Weights of a small contrastive audio-text model: text encoder layers 7.
Rows from block 7 of the audio encoder, named by matrix and row number. Each number is 128 + 32 x the weight over its row's rms, rounded and kept within 0 to 255. All counts start at 0. Numbers have three digits each.
# convs0: reduce pointwise conv (encoder.blocks.7.convs.0.weight, 128x512x1x1), inputs 342-511
convs0.59:151100099110146101127142110152091166117080138133121106112111107111071121087088110123104152144119067154195141122116122090067133106146130155164188116067182123127119162113127177132119161120103078045120109102125132039127123126040055061144142146112125099124131137168130132146136078123074057156158091138140142065098126094116081126151188115130074180132127190112255119122125101170143135152131095142107112121170162119123088167114089124095138126092156120125100127111129133118096149139124124134142101110080146118099106121
convs0.60:115093168145197166202118115136229133133132117119132121143117143111148048128108135084104117138111142110095138114123181070103119118136158186136067154095143106141129065100128112126158120190130128130118101061132130073118139145120180147121134126082138130144123126120119110070128118094097116131174101104111129139120125131107169092087124129117119156130203143113113109133132159113083184176120142136125115077109180130122165094083138097112172088118036128113127146101114145108138091117107141133131125160124070115107111097
convs0.61:111124122111131111119117087128148134109159099135176135138128143075131162137119118095090085084224100125121106121188113135112100094136194156082146139121118038100084115133106221112145131115132088169134127112189144174169081133056129133098101155148129109064134133105106120114128123133130121091172161134064147106151155106115150137129128229076105107099169109107093136140124109131098083165175103142109158130121112128131112098134134187158127114072105147121156125173116157141111115109114110074120119089151086162205127136
convs0.62:089133103154098154133148082121136125161109123066068109151098145063127060038059126098110109134057183101134138110118110105171154172131134110122190078106106112127169019130083093124116117096066076095129142084149095059143109064142114120131098126124138119153121090140123123141141083110144124138144128135125135126172121142146138125086091155107099148122096074129053122078117112139039090131101074118135136120122142144077141124109127119136078137127116128129109174081158139135106135145190103170121113084068191133120136116
convs0.63:155093122128116138116130117158128136200132126125126105143143119104080255121101113106132154135151132110103089139150121130195112099187142121111138125126125129124202124095080178025108137160108132142121125204114134126124077163143148143203135120162178112140129135112220099166112137117132127165115079115124094157099135205152110136142072150112146091117216132067094139131162136108122118143136167125104182122111039142120093133103137154074118113123076124100130127111116106130131125137150147128114126136130147133133130153
convs0.64:129179168124167147073117177130095114172156128130091102126134126088108119072099122097107117137140109209192129095092152104194083136196129157091182176123154124187058110086109149147101117085131135112069186110116125119102071089151178083143128097143140147161141126127207134183128154129130160151085117129069101118198124198092116129169164125095171132133185136110141107129110105083140146145119160090177141170151188113118114181077094090169132151092042174051120132073133092095153094128130210128090120134136087117118157120
convs0.65:077102119110128093161128178139136117132087109136076126103110104098154226124109118110101145066111065101147117091181207121144170167123099142103152182106157119088122144155159091152173110120131102156156189125173052104142103103143144156127122140120133119132155168113094128132126178068107105189146095124148104138115129080145079179162116101126143175130092120099121153119136072123138117241210161066103138065088141135134127184201131099159124085131140182179138142155122169219123042134106134061148133157124135199139167121
convs0.66:131143134128112115120116200134101144110134145139156162114162111132103156167118122156132099143164073090056124108144110194125153140106150090113124165137083110143129145125108140077153117121200172077130143121158150132153130089121169154098131100070081078079138191116110156159081086190103128178080111148141129112134144135120120233113118133131114134113101099109113103127116144098091147184243124079077108110160123042114111214220125124163082125199155144168114109084097080189158095110137165129103160160125089116069067134
convs0.67:156138156162122128144119106130183138060128113123112091177097169150156049105116147153106112113056110132098111118130153131134134141120101153122121168110128147111126210144140129154136122047131080070194131135121101090225103125091090139078189141114116090134134133105125130101097190128118117110207142106146143130134131162133105149163205121140105186137088110116104118142145110141155123120136112154142100097120112173116144143132097104093139109132146146157187113147131129153086142153137098034123152125120135140122120127
convs0.68:109155129092107088153087146109130089189152192151188151127103127130167137152141108168070137127126137118088148144145154134112176108139135109112079117092095188134111117142114126104138141125151143132101123098121155076104087207136153119089109103095099095126152168141085094182120174162099137140123156165121094127130104085164160161109148191181104142136103151115122126166131093122153194128188143138092143164140062147090096095179111115117124100125167111126097066068151136130127104140112191176141123132134078154099125134
convs0.69:091109125116125110102099111138154085114129133171102128049150101113073112118101119061126170139109068157141143147096151182082125149114125171097111132108181113136157132113169125091094163092093153047081105109151128110129108198147093088127123099187143116181167068129126127123129121104061083233080154108132164145062100081121142108121136116141146186146064133102162255120102125120166190123116128082144119148114144159089144128088145148111200091132200115114123103108110050103147067133108143064079169140128153137094136113
convs0.70:155119115111141118148158134168107126049123134149111110153156128067075146168119135101121098182110096150134133131097115092142145140116148206042115196131130089168224098064148161128094144169168155139103131133111114167108078062178144083055136117189121145096128083119130088118144134107121124123104095114148106179148104126121124163127085117147146113139205129127090133124036133082122168190169109129152167168182158142115154197118156140123135152100073171116116108131157098114124137108143065106148081109099112141165113111
convs0.71:090117201181103125154121158123135205159160056133087135103080186109143131076089134099162128105143147159194110187086184085137139179127144128131151112138149073111123040203140076131121121078146138141116116131141160086189151122149119107105184152158128116189150143128116126117115120171134170144148136109128117124117144102158131153098149172088118162097077077157063133136126146113162084144162128128118176138058140114110138126105147169147147126141142121107156137150139087145139103145162126090111106099110120130178159143
convs0.72:120104115070167117157131102123134102185124135122147107181162134113143122095121109128146118128071161105127134087113115099110151093106115102085015133134124136101132142101065130172157114080127147123122142157114068150137125138079128181106128084185100137145119148118111105109158152129133172096083139114105188191104061180166090139243122127171139135194145143172154140106109214124113140117190056102121115122077125086154125158113133152111136105097144105136134137140109115065092134137165098141128163112097200128117134123
convs0.73:122158115132127119153153125128155126132127129132128132124038191204111131112136107127173125113168131139140139127107127136158167195116113131102102112095138133039113199111144145128150132118066109104055111097183100186121119199112124165126131074171137116113179163120115121091072092170086166130207106127085111093086093154118141107194080149153085110126125139135102122124092188140124130138148107145076172126108130159167125133052077149135063143099115123133078127126169123047069152108120161138147122081147125136059076188
convs0.74:116126106096114107122122123125250133192174147061134144162124106103111097159151145043082144166113097109127075138165151107089117162136069186117108093080139152080134145096156140130139199167082070102174130151162126108129100131122131091130178052104172039104121054105118120080120149113070145160118139116189147129138126165165120107067129085071155171072129114088163114174163117121163128092101122158163123050144154167125106094098135076159128125147096151135131130148119084144165158094129133146134118170146127152147132157
convs0.75:140167090133104135146071129121077143134120103106164127107125137159140162129127103129159119192126096129111100116092194196102155108144105105136099176134112152124190166084154121119113133125124106131182117148129065111189141095053136108113133163079164118087167105108133159177129141111126072157058174131160137135121114082130181114143143080103071146122115143126100135129131106174143140115165092124097121146135079105141128189105147140132129117094217034113128162095119122113130146091125075196122158234103123119136103087
convs0.76:145180117095097098154146097131109096100162135134141128106102098122122135164163133128126094131100138127117136143130073126204082133131184191099159163148148115194147174124109188117147135124141135154117044121157095198097128123138172134131157097122092113158074060125137116109068109169171109138116126132146142087204092203101152147125105187071112118134200116139148126135125070176129208084117085120127097139116145115098122124138150088130113126127086088121127161110096108125101135107099142096183088167143108132147100083
convs0.77:153128165155128135129130151139143101134157115103120134174118147101133160082139134124110150151114123109171146158125152131112092132153143111122144139126149168132140118173130170210142098166105124108090144136109234123109157117159168145073131157123125166141138112135180127119108138196170123129125179139057136165113104124093138165179185157142184090160104122162119101138192149183132086105092104165094133133089129114131139103140109121134150116068118082114186133126174122140092079234132129173115088133116084141121186194
convs0.78:117204130099133141126119124116122088151130129138108132107127122137124179076110107109122101164132143154089136098154107145132073130138102188132130097116128117048137149068210164154116139166144142056255125197113152076216149111138159086171137181094165131132132133125099139130124113112097149110253161118114129192130213151130190130073224150138123116096154122137115110110143128129114126139128156112094135149139111164089150154150103142151153149120125124072136121163106115109128137113145127135130118091121146125080126131
convs0.79:120138132193136139065112136121197138255105081035119142137189126144127200131119079126123095133130098104150132186120116204180107127123124165121159159076098067073111187135128137142143138109109169117106125187110134099160127093127150142106110125113118119060134150131189147137154111111073149153125140133118123159148086140074108091100105113124050110164180093161131106128128132097101139116109126117107133142137130078156130130125137124134076127136165089098120095094168134126101146127127165120083118116104145122131125103
convs0.80:144167154091102131146118132115146116191158061126167105157171159149079114099125127147150087116082116153117077084105131111180124141189093091140108144149061153139147154139011145088149113096078139099098065161116113143143110170141107107155113083131128128125113097114107134090138104106073123138151106072117156104120157202112084148105165139099103066114134134204082082111140112145105128106112079150131120161119151050072091096103137180141115078128126128132128138102172092097129134128252156103140123136142120092035134154
convs0.81:170116130147101128194113131109073160131123126107103138089124095130162105152139114112119162128155141166085118170158138244146186082123124127133168116111149121127092182104137158095104126127158103091132150127157105091144112081165159121073166107065175138068135122156064126105147180073119185128086141131097098135143097150107125144137096125137128135098128149134137089124130150158103136181141136144121114132161212108118130132131102121171219134134205096108093142132093116129133133140095128071118203136133135151160159113
convs0.82:116210122099135107072118124100059129041126124154122109146124178129115175113151099138104156120139131121179111106136098046104123115121124110162096143115186102129119131102124067053122069078131119173094129128132130139117125173065101146124148120162115127154121103126213099130066156089134115112134080122106133103125130108123128089101144133125094129107128114117130152147111160123086098124113150125098105086125141126108082119105104159077124117146047072127124125142123128119048158147123071103125135137170184100159194107
convs0.83:072079103098157111149100111131092133219135115123090102103182131141048217107124131128159114139088131125138126128139110079156141124171105150126116143107141128103051055130083108121087094144140128210157066164077136125132082122125156113201123109156118106103148142145209123123150163078142121154180144098170076173167135095120113129105111048093145090127128123109124153099113189192138179090122142117239160104105121128124155149100152107089107118165070157103151107100112167125169127108158056127139134130135111132123079147
convs0.84:155129155098116113156131137127096241134126107137129163110130096157144144111109135077131103092113110140239108127123167135107094054148155096137187085120121092124105075146149186146133111156146134138092160188140088120116104165125179131076169170193145091122144122146095182106152123100131116055104108096116143164216130137152120148150115120133138080113130126125110150095103126103124074127091120084148138199151066065120083107158131146170143110092158119090086113139144141114081129094101113125126113192127087061116166144
convs0.85:149133182130138074129111147129185174137200127155127112132110143161164170172120105192147109126145156126163126189160161137170152195109181101064148124157151130133158121175168146189111134111175156134106155148218140134062152168144129119127161108132118093148166122180133155115137146205125072124149174087117123132171120101112141099074154164089112148118177122095146163099125117126148138112127125178160140187124170134119140119137103144167109131189115196098126153132128152131128125129135120116118119097140105105124088145
convs0.86:121143133124154136178126144121201131121116105176086136148119141085152177148090120160104094134087074138127095087092186245119179126154137213081142189150135145105142147168124151152130122143110139136075113093158138204136131135162150085105148126174147120157159131092198151150157188116070117098208144102159125107106141124133154101116137109072128220086167116121158117130135127127105074076106162118103117140129095124092134091130107109110154127144178117126101125101131143113113140124127173126072103154140157103120108124
convs0.87:147116123159158141112113148086134087161106109125148125147123089171153059177127122116168095126152120135129106152125122145028054127140139141103162134090124151113204144079072112114135156151115112101120113167135132122103107085142105054105087117133132126136183064093071134124104120133126127140146115129122099105159135163127068127073159185102173119149172137218077131107132137124164098138124159125126141111098168081132149211121158118135128089120160156134094136141105154135169141109213109142107145146119139150109115103
convs0.88:115140131088167130131140072113150119068140137170121089119163097097126143132153056131163196104145134164152129211097101115113144077057062133130186082065137091114098109124099135128174187076107137104133173100100121169156135177097097152115125173198152209151122158113180121191137143129151125131134126152125132068131126120113094115080050093096119150128123136102136154105146149087101107129111100087137121125146144173138146107088131133069164127104118115103150097126127163113180095096126093126122106061128074141189131124
convs0.89:122161134118125122120150080182129148134086129122158116152128059210158126118150076067119127074201180148095093195136130063059087173080131122142113145134085151084107106038148123168150153108129120054106133120208122134124187137157103087132057146062153128119202078124139082128148094135111104158147196148094113118038150092121110099117086029080141193158075105210103138085114112130189138114128124117171166115165120118125174095099080114137096134111214133107044132121125175144123093081095111213128112173065102097175085199
convs0.90:144114125097148112090127102137071103097087124143124071135108115107105225109132161157096129139170142087063125108125089077137145168147121164095120161116146122137082142089113106103214199069118091156135115182170130052087132065118156174193124172073130138133146148084144138131125166079095144185159155136075132125084120098132085115135023059121148143153124148143093103132131114092132135109123113117188127049105140156149170099125098091162117118114129114131160128142168087134136119084128128137064154115065163197102126087
convs0.91:085199096170063117102091128084081113219153088104101131138128115164146152096128151108170144147090117091192119153115109146150101119130147085151125080133096122185133068159120125164119110142107116112106122120127068061079161139042099109114099069148127154160081041132144135120149119130152128160068105106149171083124142149100164124196127143145094152118107121123218078103140089193216132037079121118165145116142135107125138050138102167133105120122108131101161118093125144128086102124121094126127142140066119111146169079
convs0.92:090162075144105122129067086125144123117177140137255106140111083107136117147169118137129066101197075142164109120197128108123156104123125155122150128178136121149127105110088129155155074075169182118130133153189139127120071123134111123148142098059069103083117167099164107095151104159133093082146130093089173128127161146183075196129131191111122122138144205123131142129118080138117093115106159090044110070127136156104086150146101187156128135174172133125162149106124156165155208145151127160153118141128132128142104191
convs0.93:134100127131118126070122088112110128109118122173095119125122093082037152121152188101099100137099142133097125079062101171131111098106144192165127132133102078056045255116061090134132107123136122122135167085122091125121094117089090187201124114151100178102089105136144136117081076149151165142153108156130118142098146135109153101165140126156091105168132123127140123175159110088145110114095088109133123116124108134214141106116122115079111109109113130122200072104141134061072075130134153086175123066129158151136144151
convs0.94:113144099117084151101146079110065162125072184195108115163148184135113114128126084079122081135032106167125152069127081092160133098173105181194154193116170131202063096127125073109149119185085132200131119162127147193102126169170126120125117109196102133164152123144186128147108102132092153157099131076156109104086119147094104113154139179088100151104183152113117180134135108091124116178110154117129148140113129155160119175134156082067179135113125076147110102119125074120133121116076166130157104203142103109103171087
convs0.95:097134165179099062168119102121119150083109138141147112129135107170118137111103122145166133164068141134099140111155193210112133135131115108112103050142117162169092105111141117102108056128143145139088144099099060063121145230116076176143113108100132187151124162085095127146128119157126128163147103123059177133095103094146144121098121141131158084121104110122151131158105151145119083110072147082147124117097113123125118106169119145121138127122146147113142121133099186131110093101094167155087127128104149118117114120
convs0.96:130146138096170117148132141150139137082151110135168128140100128108127088145126114171109159173106068126146124087192181130114105118102111133193123140201153095078129134089135161111130132118150106094102137135141096072090174135144135092146121154083121141143129103137125117106147156145116150121112127101100169045074106114147170109082087158114094129146120128112116113175104157116152131130109101125085152189100097111103109109106130152136142136123135149182127129115132205134121203087041129121162093128178140097091133095
convs0.97:111149112215141128101092122138128124138090209150129145187122133127061098039102110129110185165166151095188076151133231122103125166131148092116145133154126152179079068174152178126135039127127117128130141115107180124124130121115143143142099116117123052119159171106104127187137124140155178080159121145121125120129127163063184129200162102134119122091121108088152096119135122096126127124100152235153093186115160168134166132145133084139121109130140026100089102176144221159140145188147126141090180175116076094137207159