A small contrastive audio-text model, trained from scratch.
Model: 8.61M parameters, log mel input, encoder arch resnet_bottleneck, encoder activation relu, encoder widths [128, 256, 512, 1024], text encoder layers 7.
Training: 7800 steps, batches of 256.
Data: trained on synthesized solo parts of chorales (CocoChorales), 39062 training examples, 51.1 epochs.
Rows from block 11 of the audio encoder of a small contrastive audio-text model, named by matrix and row number. Rows with one number belong to one channel. Each number is 500 + 25 x the weight over its row's rms, rounded and kept within 0 to 999. All counts start at 0. Numbers have three digits each.
After each channel's rows are labels from the 100 clips, of 14848, where the channel reaches its highest value: "lies over" is the class under the peak; "top examples" is what is common among them. Only what is clearly more common there than usual is listed. The data: synthesized solo parts of chorales (CocoChorales). In brackets: how many of the 100.
# convs1: 3x3 conv (encoder.blocks.11.convs.1.weight, 128x128x3x3, each kernel summed), inputs 0-127
# convs2: expand pointwise conv (encoder.blocks.11.convs.2.weight, 512x128x1x1, transposed), outputs 0-127

convs1.77:472455513534522468511501533527495519489495480509505474516464483521510509507494476520416532490533509441526474549525489478492504515500447506541504521491493495496491486459452515503512535528496489531508428524508534478493492477499493482520512440501508506500521510508511515514483482509498472498537453495468485542478520505512501481520510503509502451480455517519524560534510495496486492526515
convs2.77:486500472481493516504457501496483492474502494499492488458521503537493502536502525485492466501508497534519469481568507473492537580456482533506481478522527490533491486513529474463502494499499523505498456501505517469495498482485460514483529468526512471508502470509526481514496460518514485466529503492495499490501504490491489459475510494495464498485515474501525448504487507426488487498488
lies over: silence (100)
top examples: note D4 (83); note C4 (30); note E4 (27)

convs1.127:486428480523477470473559498485467489465472486480462511424492478478481523485483558483514445518501496481498469496484506465486496523495520505496473521484497508454534469472482499483512461475492462517491506480488495484514463484479485511496477476495454472491494502478530478477470518519461488454498485512493471568497498495499536477478507472528445489499505506517502481489526516481488532507502
convs2.127:532521522518499490512542482500513527509493495473518497495484509495548483491487535553460529481540520457470488483514516460480481472498497496473513451513501425517474577480476486484502493456494489522508493509511489445509495489486519484501519534499548492501494530453473540505536556489417440513551530488525477451441496528451495556491512477526450508524518516490507524483508452526481488465488
lies over: B4 (81)
top examples: horn (100); note B4 (86); note A4 (31); note C#5 (31)

convs1.57:524557459515498506500526512490563492548474507466490508501510562494509503494549481456489510480497492509520526506487519523503496505466520547489523515550538525519544551528518535505502466491531451516501554499492485466480503511510528526515466526499523459510471481448498506525503499509510506533513515498515538527504527505473499486506486518516524474521514493500523461476504500529485523559491
convs2.57:497472462533481484477486488471485513470500509508506522492501501515485470494504457502520478502515496535480513563499507503500492477544477494464511484468501500467501510512514441452499510496480495505517485504464489518433485515501484494515488526530496486487500474485496513501499487531523474489495537508480502431516503496515506482480510491512496476508494472482492513496530504429475478495485
lies over: D#5 (33)
top examples: note D#5 (40); note F5 (33); trumpet (26)

convs1.114:496513519508481551525510507503526507500444490528468509520521517531514520523504520480560446518522509485490518489529512526520566541553537482545483497467518504516521494490508477503567520526490472535511512535520515503507476462501504521520532476514487537477497531508505470485490537524483503481530509552509481573478529525502510518499525516522496512509493535529509475505519495539514502493513
convs2.114:503486518498500484496502481518475506515469454481502488492451469504531488482493481471477500468492500505510533504483522511548495490459490431497482528528482497545475516496462441494493443491478461455520472467503500508476532501467501500487492495528502514483527512479511486459501564519530472512501491468498503500518523515502471468478514520512538478507498478518481513483501490499491499510445
lies over: B4 (81)
top examples: horn (100); note B4 (87); note C#5 (31); note A4 (29)

convs1.38:457533537529480543513526505527522463487556484497520465463485517506511499496561520475449506487523513489505529518478475460473511507491459476511540481498453545453523520477472532523514505452464518492492468488520536497489487490460505505507499509501499516507542511538530472519515515503496482534520492508475477511506472563497513491514494484504510526475467502493500472484495561521486468483526
convs2.38:549512504503518464493502481531529504520414526473522504516505476500478543524495550475492489438464471523493477448493525490478458485508495447529504479496487520465451476465475508491477490484478489492527502493539499505512488489478508523492475483439469543487490490554489537506488508496503545486485500500504523509456481450523508473578481486531483478490500489480486476499495470499511481492497
lies over: silence (100)
top examples: note A#5 (41); trumpet (28)

convs1.107:558446453508532451503501480480516472523494500489496492468476523495448489507482505501548509490503470494492464438490498505476501505520581470503481514503526501495472502476477507497513468518473469494495538506526478458517489481521545500499463491476488464447533498471455480498535486508507524485502492517500532490461533459445489459482500497492468504519490499511519485522518474498482490489484
convs2.107:561552508505507496474495552496489501514488504500508505501485496497525492522541514490475504501505537494541474508501516497486529473513568513497508502530491464551449501511464491508496505474494501506488512503481505498496504509492511481500509508490501438499490474519506518496509541504504562443518512491524506501539497508522505491532533505525461474494534527465559420552493550512525479521519
lies over: C5 (52)
top examples: note C5 (73); note A#4 (29); note D5 (25)

convs1.9:454497464518535479526496497487446481528543497490511464531501456515506502481499493492476556514499521506521440461527474463501508527513451507501466499513456513506531505474436513518509497521436493495510496493495518480497472545514503523507541492524520480514488483489476528516514499507514520529492498490463467481487445530545490512498511487490500525471464476490509510499492525475464508536554
convs2.9:501521501505509512526481483492466510501494484506472529481518501490502482449511456434558523510500503481493541485475503465467519419434508451490515530466518486496391520497505497533468510504483490513488492496509504505541492515499487479526504515486494487492488488494465499478489488496498509506504505524467493477493484502487481480499541498509416507543515485435486498487521516502519531524497
lies over: D4 (64)
top examples: note D4 (72); note E4 (42); trombone (29)

convs1.32:539495516485485475511540479516461485518475435526526557505515513499498496494469509536509541467460493489486518533512489510517502481534515562503518492495563521540498500532571525475513500525504464489490498490543456489509495501485535489466499477516508529468545500541515528456522522509488507493497505479560511497512485504460498494503496491496497463538532483491475503522514478533500497486532
convs2.32:440555529517487547498513499526485479452495488523499492472451499507496449539523469497515440513495522497456533521511446466486520493483504472489537503443474504451550468520524494501485515498499516523480480486493489463529497489533483488438479519478492489516556535509491478476549480442511497499415517457484520489503511500554505499533492496499520456483471469495498495428465484494516540501485
lies over: E4 (27)
top examples: note E4 (37); note C4 (29)

convs1.122:500482531494478483516480531484509497513527516506483499479458519519522525521495502456501496505501550491507534485478487503563542548502523545512473488500510531503523509480487524516521540489498536521477497553495533480514504488504495476558452485521517553504466527501512470468508558535512518532525486564494500556485540501465492498499523482531490523508496513552488501471523526492510513507496
convs2.122:486528493498451495527458451539529519481500495499552488446495514484484505449530479493505478496490519510538526470473463488531485500472500511489429467517534483466506486494437486493496537474532500439434520525503486499492508509506477529506506483522475480512529497513506517496495506511538473489504432485510510548518496494477501489468497480517480509495517444495474487462495482546499500497495
lies over: B4 (76)
top examples: horn (100); note B4 (84); note C#5 (32); note A4 (30)

convs1.124:503554498483469501464549507483524507470487487498488518531520514481498461491487477495505488514490501459515487520489487529485448465515552526473549488477506456498472531513540497519515512522478527475511543467511484472535526486500499499497478528469495558523466499504485530532478457441507502501514454468531476464516498533513554542506481519481531488490514495495534494503524542488506521512485
convs2.124:504513503555545483473494553495481517492506518467516535523539466520487503539529488476498436494528512533505523449527478493483475500503483501512503521467505480551505511522499498573502480478484500513540519474447483463487517494442498514498491473500509509531529464507560451512452436477561486527534509501521494549478502487503533477555542418491517493545507515494461524475461506503509500455515
lies over: silence (51)
top examples: note D4 (32)

convs1.37:507478515475527499503459504502482435499504513504485446504514449500504505490491434488503473479488470524496501430476508508460478503464509514493473450544513504529473446499462519509488490473494478513473418505464454488494462503544499509489475482503483514490472506479479474480522513481481518500494516498499500489484501511491488494508485464512467481472449504512522465488467505492441492498512
convs2.37:495497479519505539467476528482464500463500500512527525457479495486481465518497478487519498570431477547491477497448462494485545471501560491524525548509513477574469485488496528475497574535431494510473487515467461546486501539519483513495506483502518475524527488493503515515501520551508511467499475493472506510460502515527490493523501478519451499522491528470517487546495567503538449529489
lies over: E4 (41); C4 (30)
top examples: note E4 (45); note C4 (38); clarinet (36)

convs1.46:496545470516463524458544494530553545471534479530542502510476564499485501502529464520511506507498481479520503504456483519492513479541540522488489505464545456497467562468438474478520505483473529517501506495491502500515476526515497483493504465515470481496478504506498524533468517486532494509508482508518493493535520469499532529472496520492499544502491509506488537507537494496480505453533
convs2.46:530514470497533534438540551485530504488521463551503490502479498487519506506486488512467496530508517491500495521496503456468506484493546501488503538493547499559538560476489481458479533475491512506507492496513502505479479500516514503498487482493498458497497530524503491493504532479527463496500490508521466495498509488464503494540543444473520520495507477499482518535495531502529470468520
lies over: C4 (51); E4 (40)
top examples: note C4 (51); note E4 (47); note D4 (33); instrument: cello (28)

convs1.64:531539490511465495498498483472496536493491498521540473518555511507475498484444535518462495507512517515499505538480501504517499495488472494506476494486467460523442497491502458532514532481490539503559522520485513501500518499444520488491524497475512516512533496504535524494447504506445540456488487489482440509466469518506552509486510488502445530494477504504472526544493498490496504464500
convs2.64:488499463519519465462495506483498500492540509504521501522447509512501490494502513505499525503532502479503498478442498480435485554502518494465519514505503470529514511483505463465555489489487494527567479492445446514484505452499504509524492465506539498505492495531494521503511537474464454476488500520506467498495519486499505505523487448513532516493500552529476530511497484496509501527512
lies over: D4 (27)
top examples: note D4 (36); note E4 (34); note F#4 (32)

convs1.126:488510548463486568513539496488522490498510525481514497467471552480461492502561501449494494530468457445531522516487496500486484489483500494489527519494501498505484546509464508461482505489508478539502570507485481497533470517557493459502512488491474514479489500477516506475465487516506501491496535501488496496457547494489475480525535453500504476502503495511500505476489524561467515509501
convs2.126:490507531504495521495520514501513489495505536491466499551500504505507504496505497499547520455526530486494486496510491511554507508522496508538513478498508520468496527512474463495485478550512498587543478483463498489502471477538493481498515477503494472485500512537547473529501495472510485519508544511492525541536515550535537519549481531513522526495515491518534528520468467498500514487538
lies over: silence (100)
top examples: note C5 (26)

convs1.11:452483499523536506517569490522519459548521499506478469529523489497472502514515503531461532495487494505562566487513496507501491502508471542499496499527475553518505478456437503517499501490463467509525491493498518465489488524459501538500473468503524505505500496469514466478490500492558485517513521516511535513506538504482536504498486480497501492441465489490545476475504492536503504511479
convs2.11:515493523525499497442487496549478473508498518497516488538509495520496452502496508529535490491517506547490529538514523508467546459498499509497542453470491462496441485502525489529443500488508470553492522495575500478551468516524497490482491497550495476499523511493488514508493539511506518476497489514495481496488503516498482464463492485493469502518512514459485494473511548503555529492496
lies over: silence (100)
top examples: note G5 (30); note C5 (26)

convs1.119:503486522491490490442472499490498496506477521465510526484507523508502526527487463506527474514540551519480528471487517499457520528531500503516523467452508487482505490499479497528515512505493477528474476512494514530502474517461539504549470472440483488505511566491535480516503499532492497503559477537497486551503453465499488464507505488559498541493446548528492480514503505503513499493494
convs2.119:511558491474491472530495502506549498506509481465484479452498499506516497542461513470533508521495478485528508442495506491450509510516517531492485500501488449554473498478495489453490510450496499484497466480475492514520502513478545487500496502504444517510506504519517450522492478460537486487503492492480510486495507495482506527469499477522502478451511508461549519495540482522505483512522
lies over: B4 (76)
top examples: horn (100); note B4 (86); note A4 (31); note C#5 (31)

convs1.0:545504512471468475507481459524512529532532487498490540456444490519491494510550474490500457490513504490488491493466507510473494515513514533504485457498528540490522492511529484500517494520514522566485475502466499506490484481501511485521467473492466474510520497522506486570519505553489439483493485501488542545516496456502503500490463482518487525526485535547491490554502486514524510476531
convs2.0:496495502474514496463463489514572483500464489465522464488479492456541477487518489494497527461514529453522501497507548507498488501507462498467522497499473500503448506499465479495462519503491467501474470500502520477491508471453576458478501485518476510531496508503490497496513496542492471498508482518528500478450520527464494513473438481495487454500485453494526473501508491476466498520473
lies over: B4 (75)
top examples: horn (100); note B4 (84); note C#5 (33); note A4 (31)

convs1.117:508502462478490436486509482489499518514493467454505532453463523475478488496495536543452490525487503489493497510439482488504495475471529508514501417470511501492505483502520511486494545502503518478500515491487498506495475497466502464508511474503510482485497476447476515519540494504536459498502499504478504486488483514515515501466454532490513502524520503468464529461510426502482441466477
convs2.117:520479475483509538488526477499499521507490501494525494524497485494500512457564574508445513529475499495528487486488525553504491512495477466479518479460498496508476513524501505470505525537489505510532527499527506509509507495471484511525528495471491488491427489477428523509481435515450514523502484492462430477392521493493469519485555520468445502514494455492497491499501453480522517520435
lies over: C4 (28)
top examples: note C4 (48); note D4 (42); note E4 (33); trombone (28)

convs1.50:473495553448470507517502526545528468486515497507531494448470536537504526543478462522494500488484489487531511476486524491484509543513511476509485485457482479477542516494488503503486485484490497521500481548549509506524471489518495502519499514469472484481516554503535477504492518542504518517524486535478484595487477496507477496555498472519506506494481525531484489484524507514501533457482
convs2.50:495518510458566502458463527499451526484500513508489513472492516512501500514509493518516558505497491468502471525424455501511520481489548500490501504470511477516482495488513492500486510520505491505498477508513539492474512507498499478515534468498508462522487508537474520506514533488489496521497461503513509533474504518525489523503503567545497464513530479499509540541507489508533523500532
lies over: B4 (76)
top examples: horn (100); note B4 (86); note C#5 (32); note A4 (30)

convs1.39:480513520465505503479478502516475532531489494506541480552519473529559508473491502503479528533503514501516466497514516478527467493488506490495509458529478548480448489487456536508494487491490499494554488504503517543459501488515480513487508457551494491514548495532517519505497512496461474517477518477490534492575495504526465504498561497488520500474481482473501561490488486472476508531515
convs2.39:394480508521494466521475450481478485506480517498514502484502543514510523475500507493536568553515501506515512503477475510469500454493515505470501576496496522537521502499490558476515512483519495491491506478490506512498494494495509496485491497470503525510475487478533518463507480496513512497486513488496470495500471518529473524495509501498520458526531482485469498519494535485500521574505
lies over: C5 (28)
top examples: note C5 (34); note D#5 (28); note C#5 (25)

convs1.55:490512496525512527524483487499492491520519529529570491502467483528553502510534488504446541547502534519508513505486518507532516511519459496541534511507498527501514510520513531515521538555478502519532477507482525568498500536519467535516552483560484510492494488511510530475520508503486524521536518515514535514509516524522518521509523484521547531498514505505513535495507511502525516467556
convs2.55:500485549496459505488513490480469492503513501501511478495523544473496520505479486486440492534497498488470490503528493475553464493492489458525485477491466521490465489506547526456481458509487499512511497520518468485498506500474466496465486516502446520477583488485494478456488505480508501479471505506490472506533489496492507505464471466522514516519478507509459527521479483461503508488397
lies over: silence (79)
top examples: note F5 (44); instrument: violin (40); note D#5 (34); note E5 (33)

convs1.27:506492510489533483535548516522550516507536469429483491494500508520475510495559508459539510451482476472496511497495476530481516519521548520510494500448518509500522535487469526471531490535519478503496535481487490488496528439546479506479464481493535506527482533474492475454517484486562498537496513511484511497492544502504520488513458495493494497499455480517526496525526493500505511493484
convs2.27:533463483496472498488526433493464486507537502526479488487515500494492502528462514495489480486504496510501502517557521515514537464500489495486519552507546561502512487507524450499500540501473528512506496496524538524505460506516500483497509467524545457522522514493480492489515509506478488550519506503504497526518502508497496523522508488499526516523502484450461569525491482502516522471510
lies over: A#4 (26)
top examples: note C5 (61); note A#4 (38); violin (33); oboe (27)

convs1.79:499523471546480468535540471489525533498489503502523444530532493513515500503475556539513565513539499479494485498490501461541488505526479521508493486500457510505474517461458493528535529475440517502556524493466543536494530504505510504491498476527498501562557472539524504511518499506497492492516500490501508514518513507522530535468493511498496513463479514501498531503494480502459496477525
convs2.79:513500490491452449549525492508487481475498498513478492484476485478510511459477525487492496474516510479532505535475478522521483520516474500510508506509497555457518497495523501547556465505509472507540489513500501500494524493493487492505490497483492528473464485444485536481501439500467496509508467471454461508464498471488533490502472543525524511488495468543492520491497433481486501514498
lies over: E5 (26)
top examples: note E5 (40); note D5 (30); note F#5 (25)

convs1.125:524520524475510497522500510524487497513482510534493511499570489517515488482540493502478537531478482520510483500525482505495491492546530550504541498476494513537464478514485525525498496552482537526546498494526507531497553495520486514453544481531487490497569512512490515471531485470498521521492487485496492460492498567523530536513476488474527480494495500492521535510492469515529548453517
convs2.125:477480487516494491500533498495534513514468505502480521454502574547451497499476493524502472579475504492515503483512499491539529544492534481540441517564493522509501499512498480516504482474512499478522515492522465508506484510490502448477521499537540532477543515544470455519453487520507514572467502429497506472496492496408478500503503537526536505531545529466432530537462525486445472500501
lies over: silence (74)
top examples: violin (35); note E5 (31); note E4 (27)

convs1.45:486519521542500527567497507510503519519511497509519475496496492530500524534502485485470513521486514522528475512490511487501514528529469511527524496541486504520530495485467498493522535527532558520500485528503537522483507491493539510529512506493505497565514492520491538522477502541522502490529541523515482526525509471489502528503535524520485506489505517529504491521507521478488557622487
convs2.45:508454506490470474498519495523489506519499525506518485488478479489467493504542488528499476504494478509495468497454474442547457494518456521515476502481498477458476512504450521509490511439522520487488456511491449480495456512518463486510490476497495492508471463480451508501466537443497497474500492474443481470539506514523510503505499476478467503517480491490483501477502524507497527510474
lies over: B4 (81)
top examples: horn (100); note B4 (86); note C#5 (30); note A4 (28)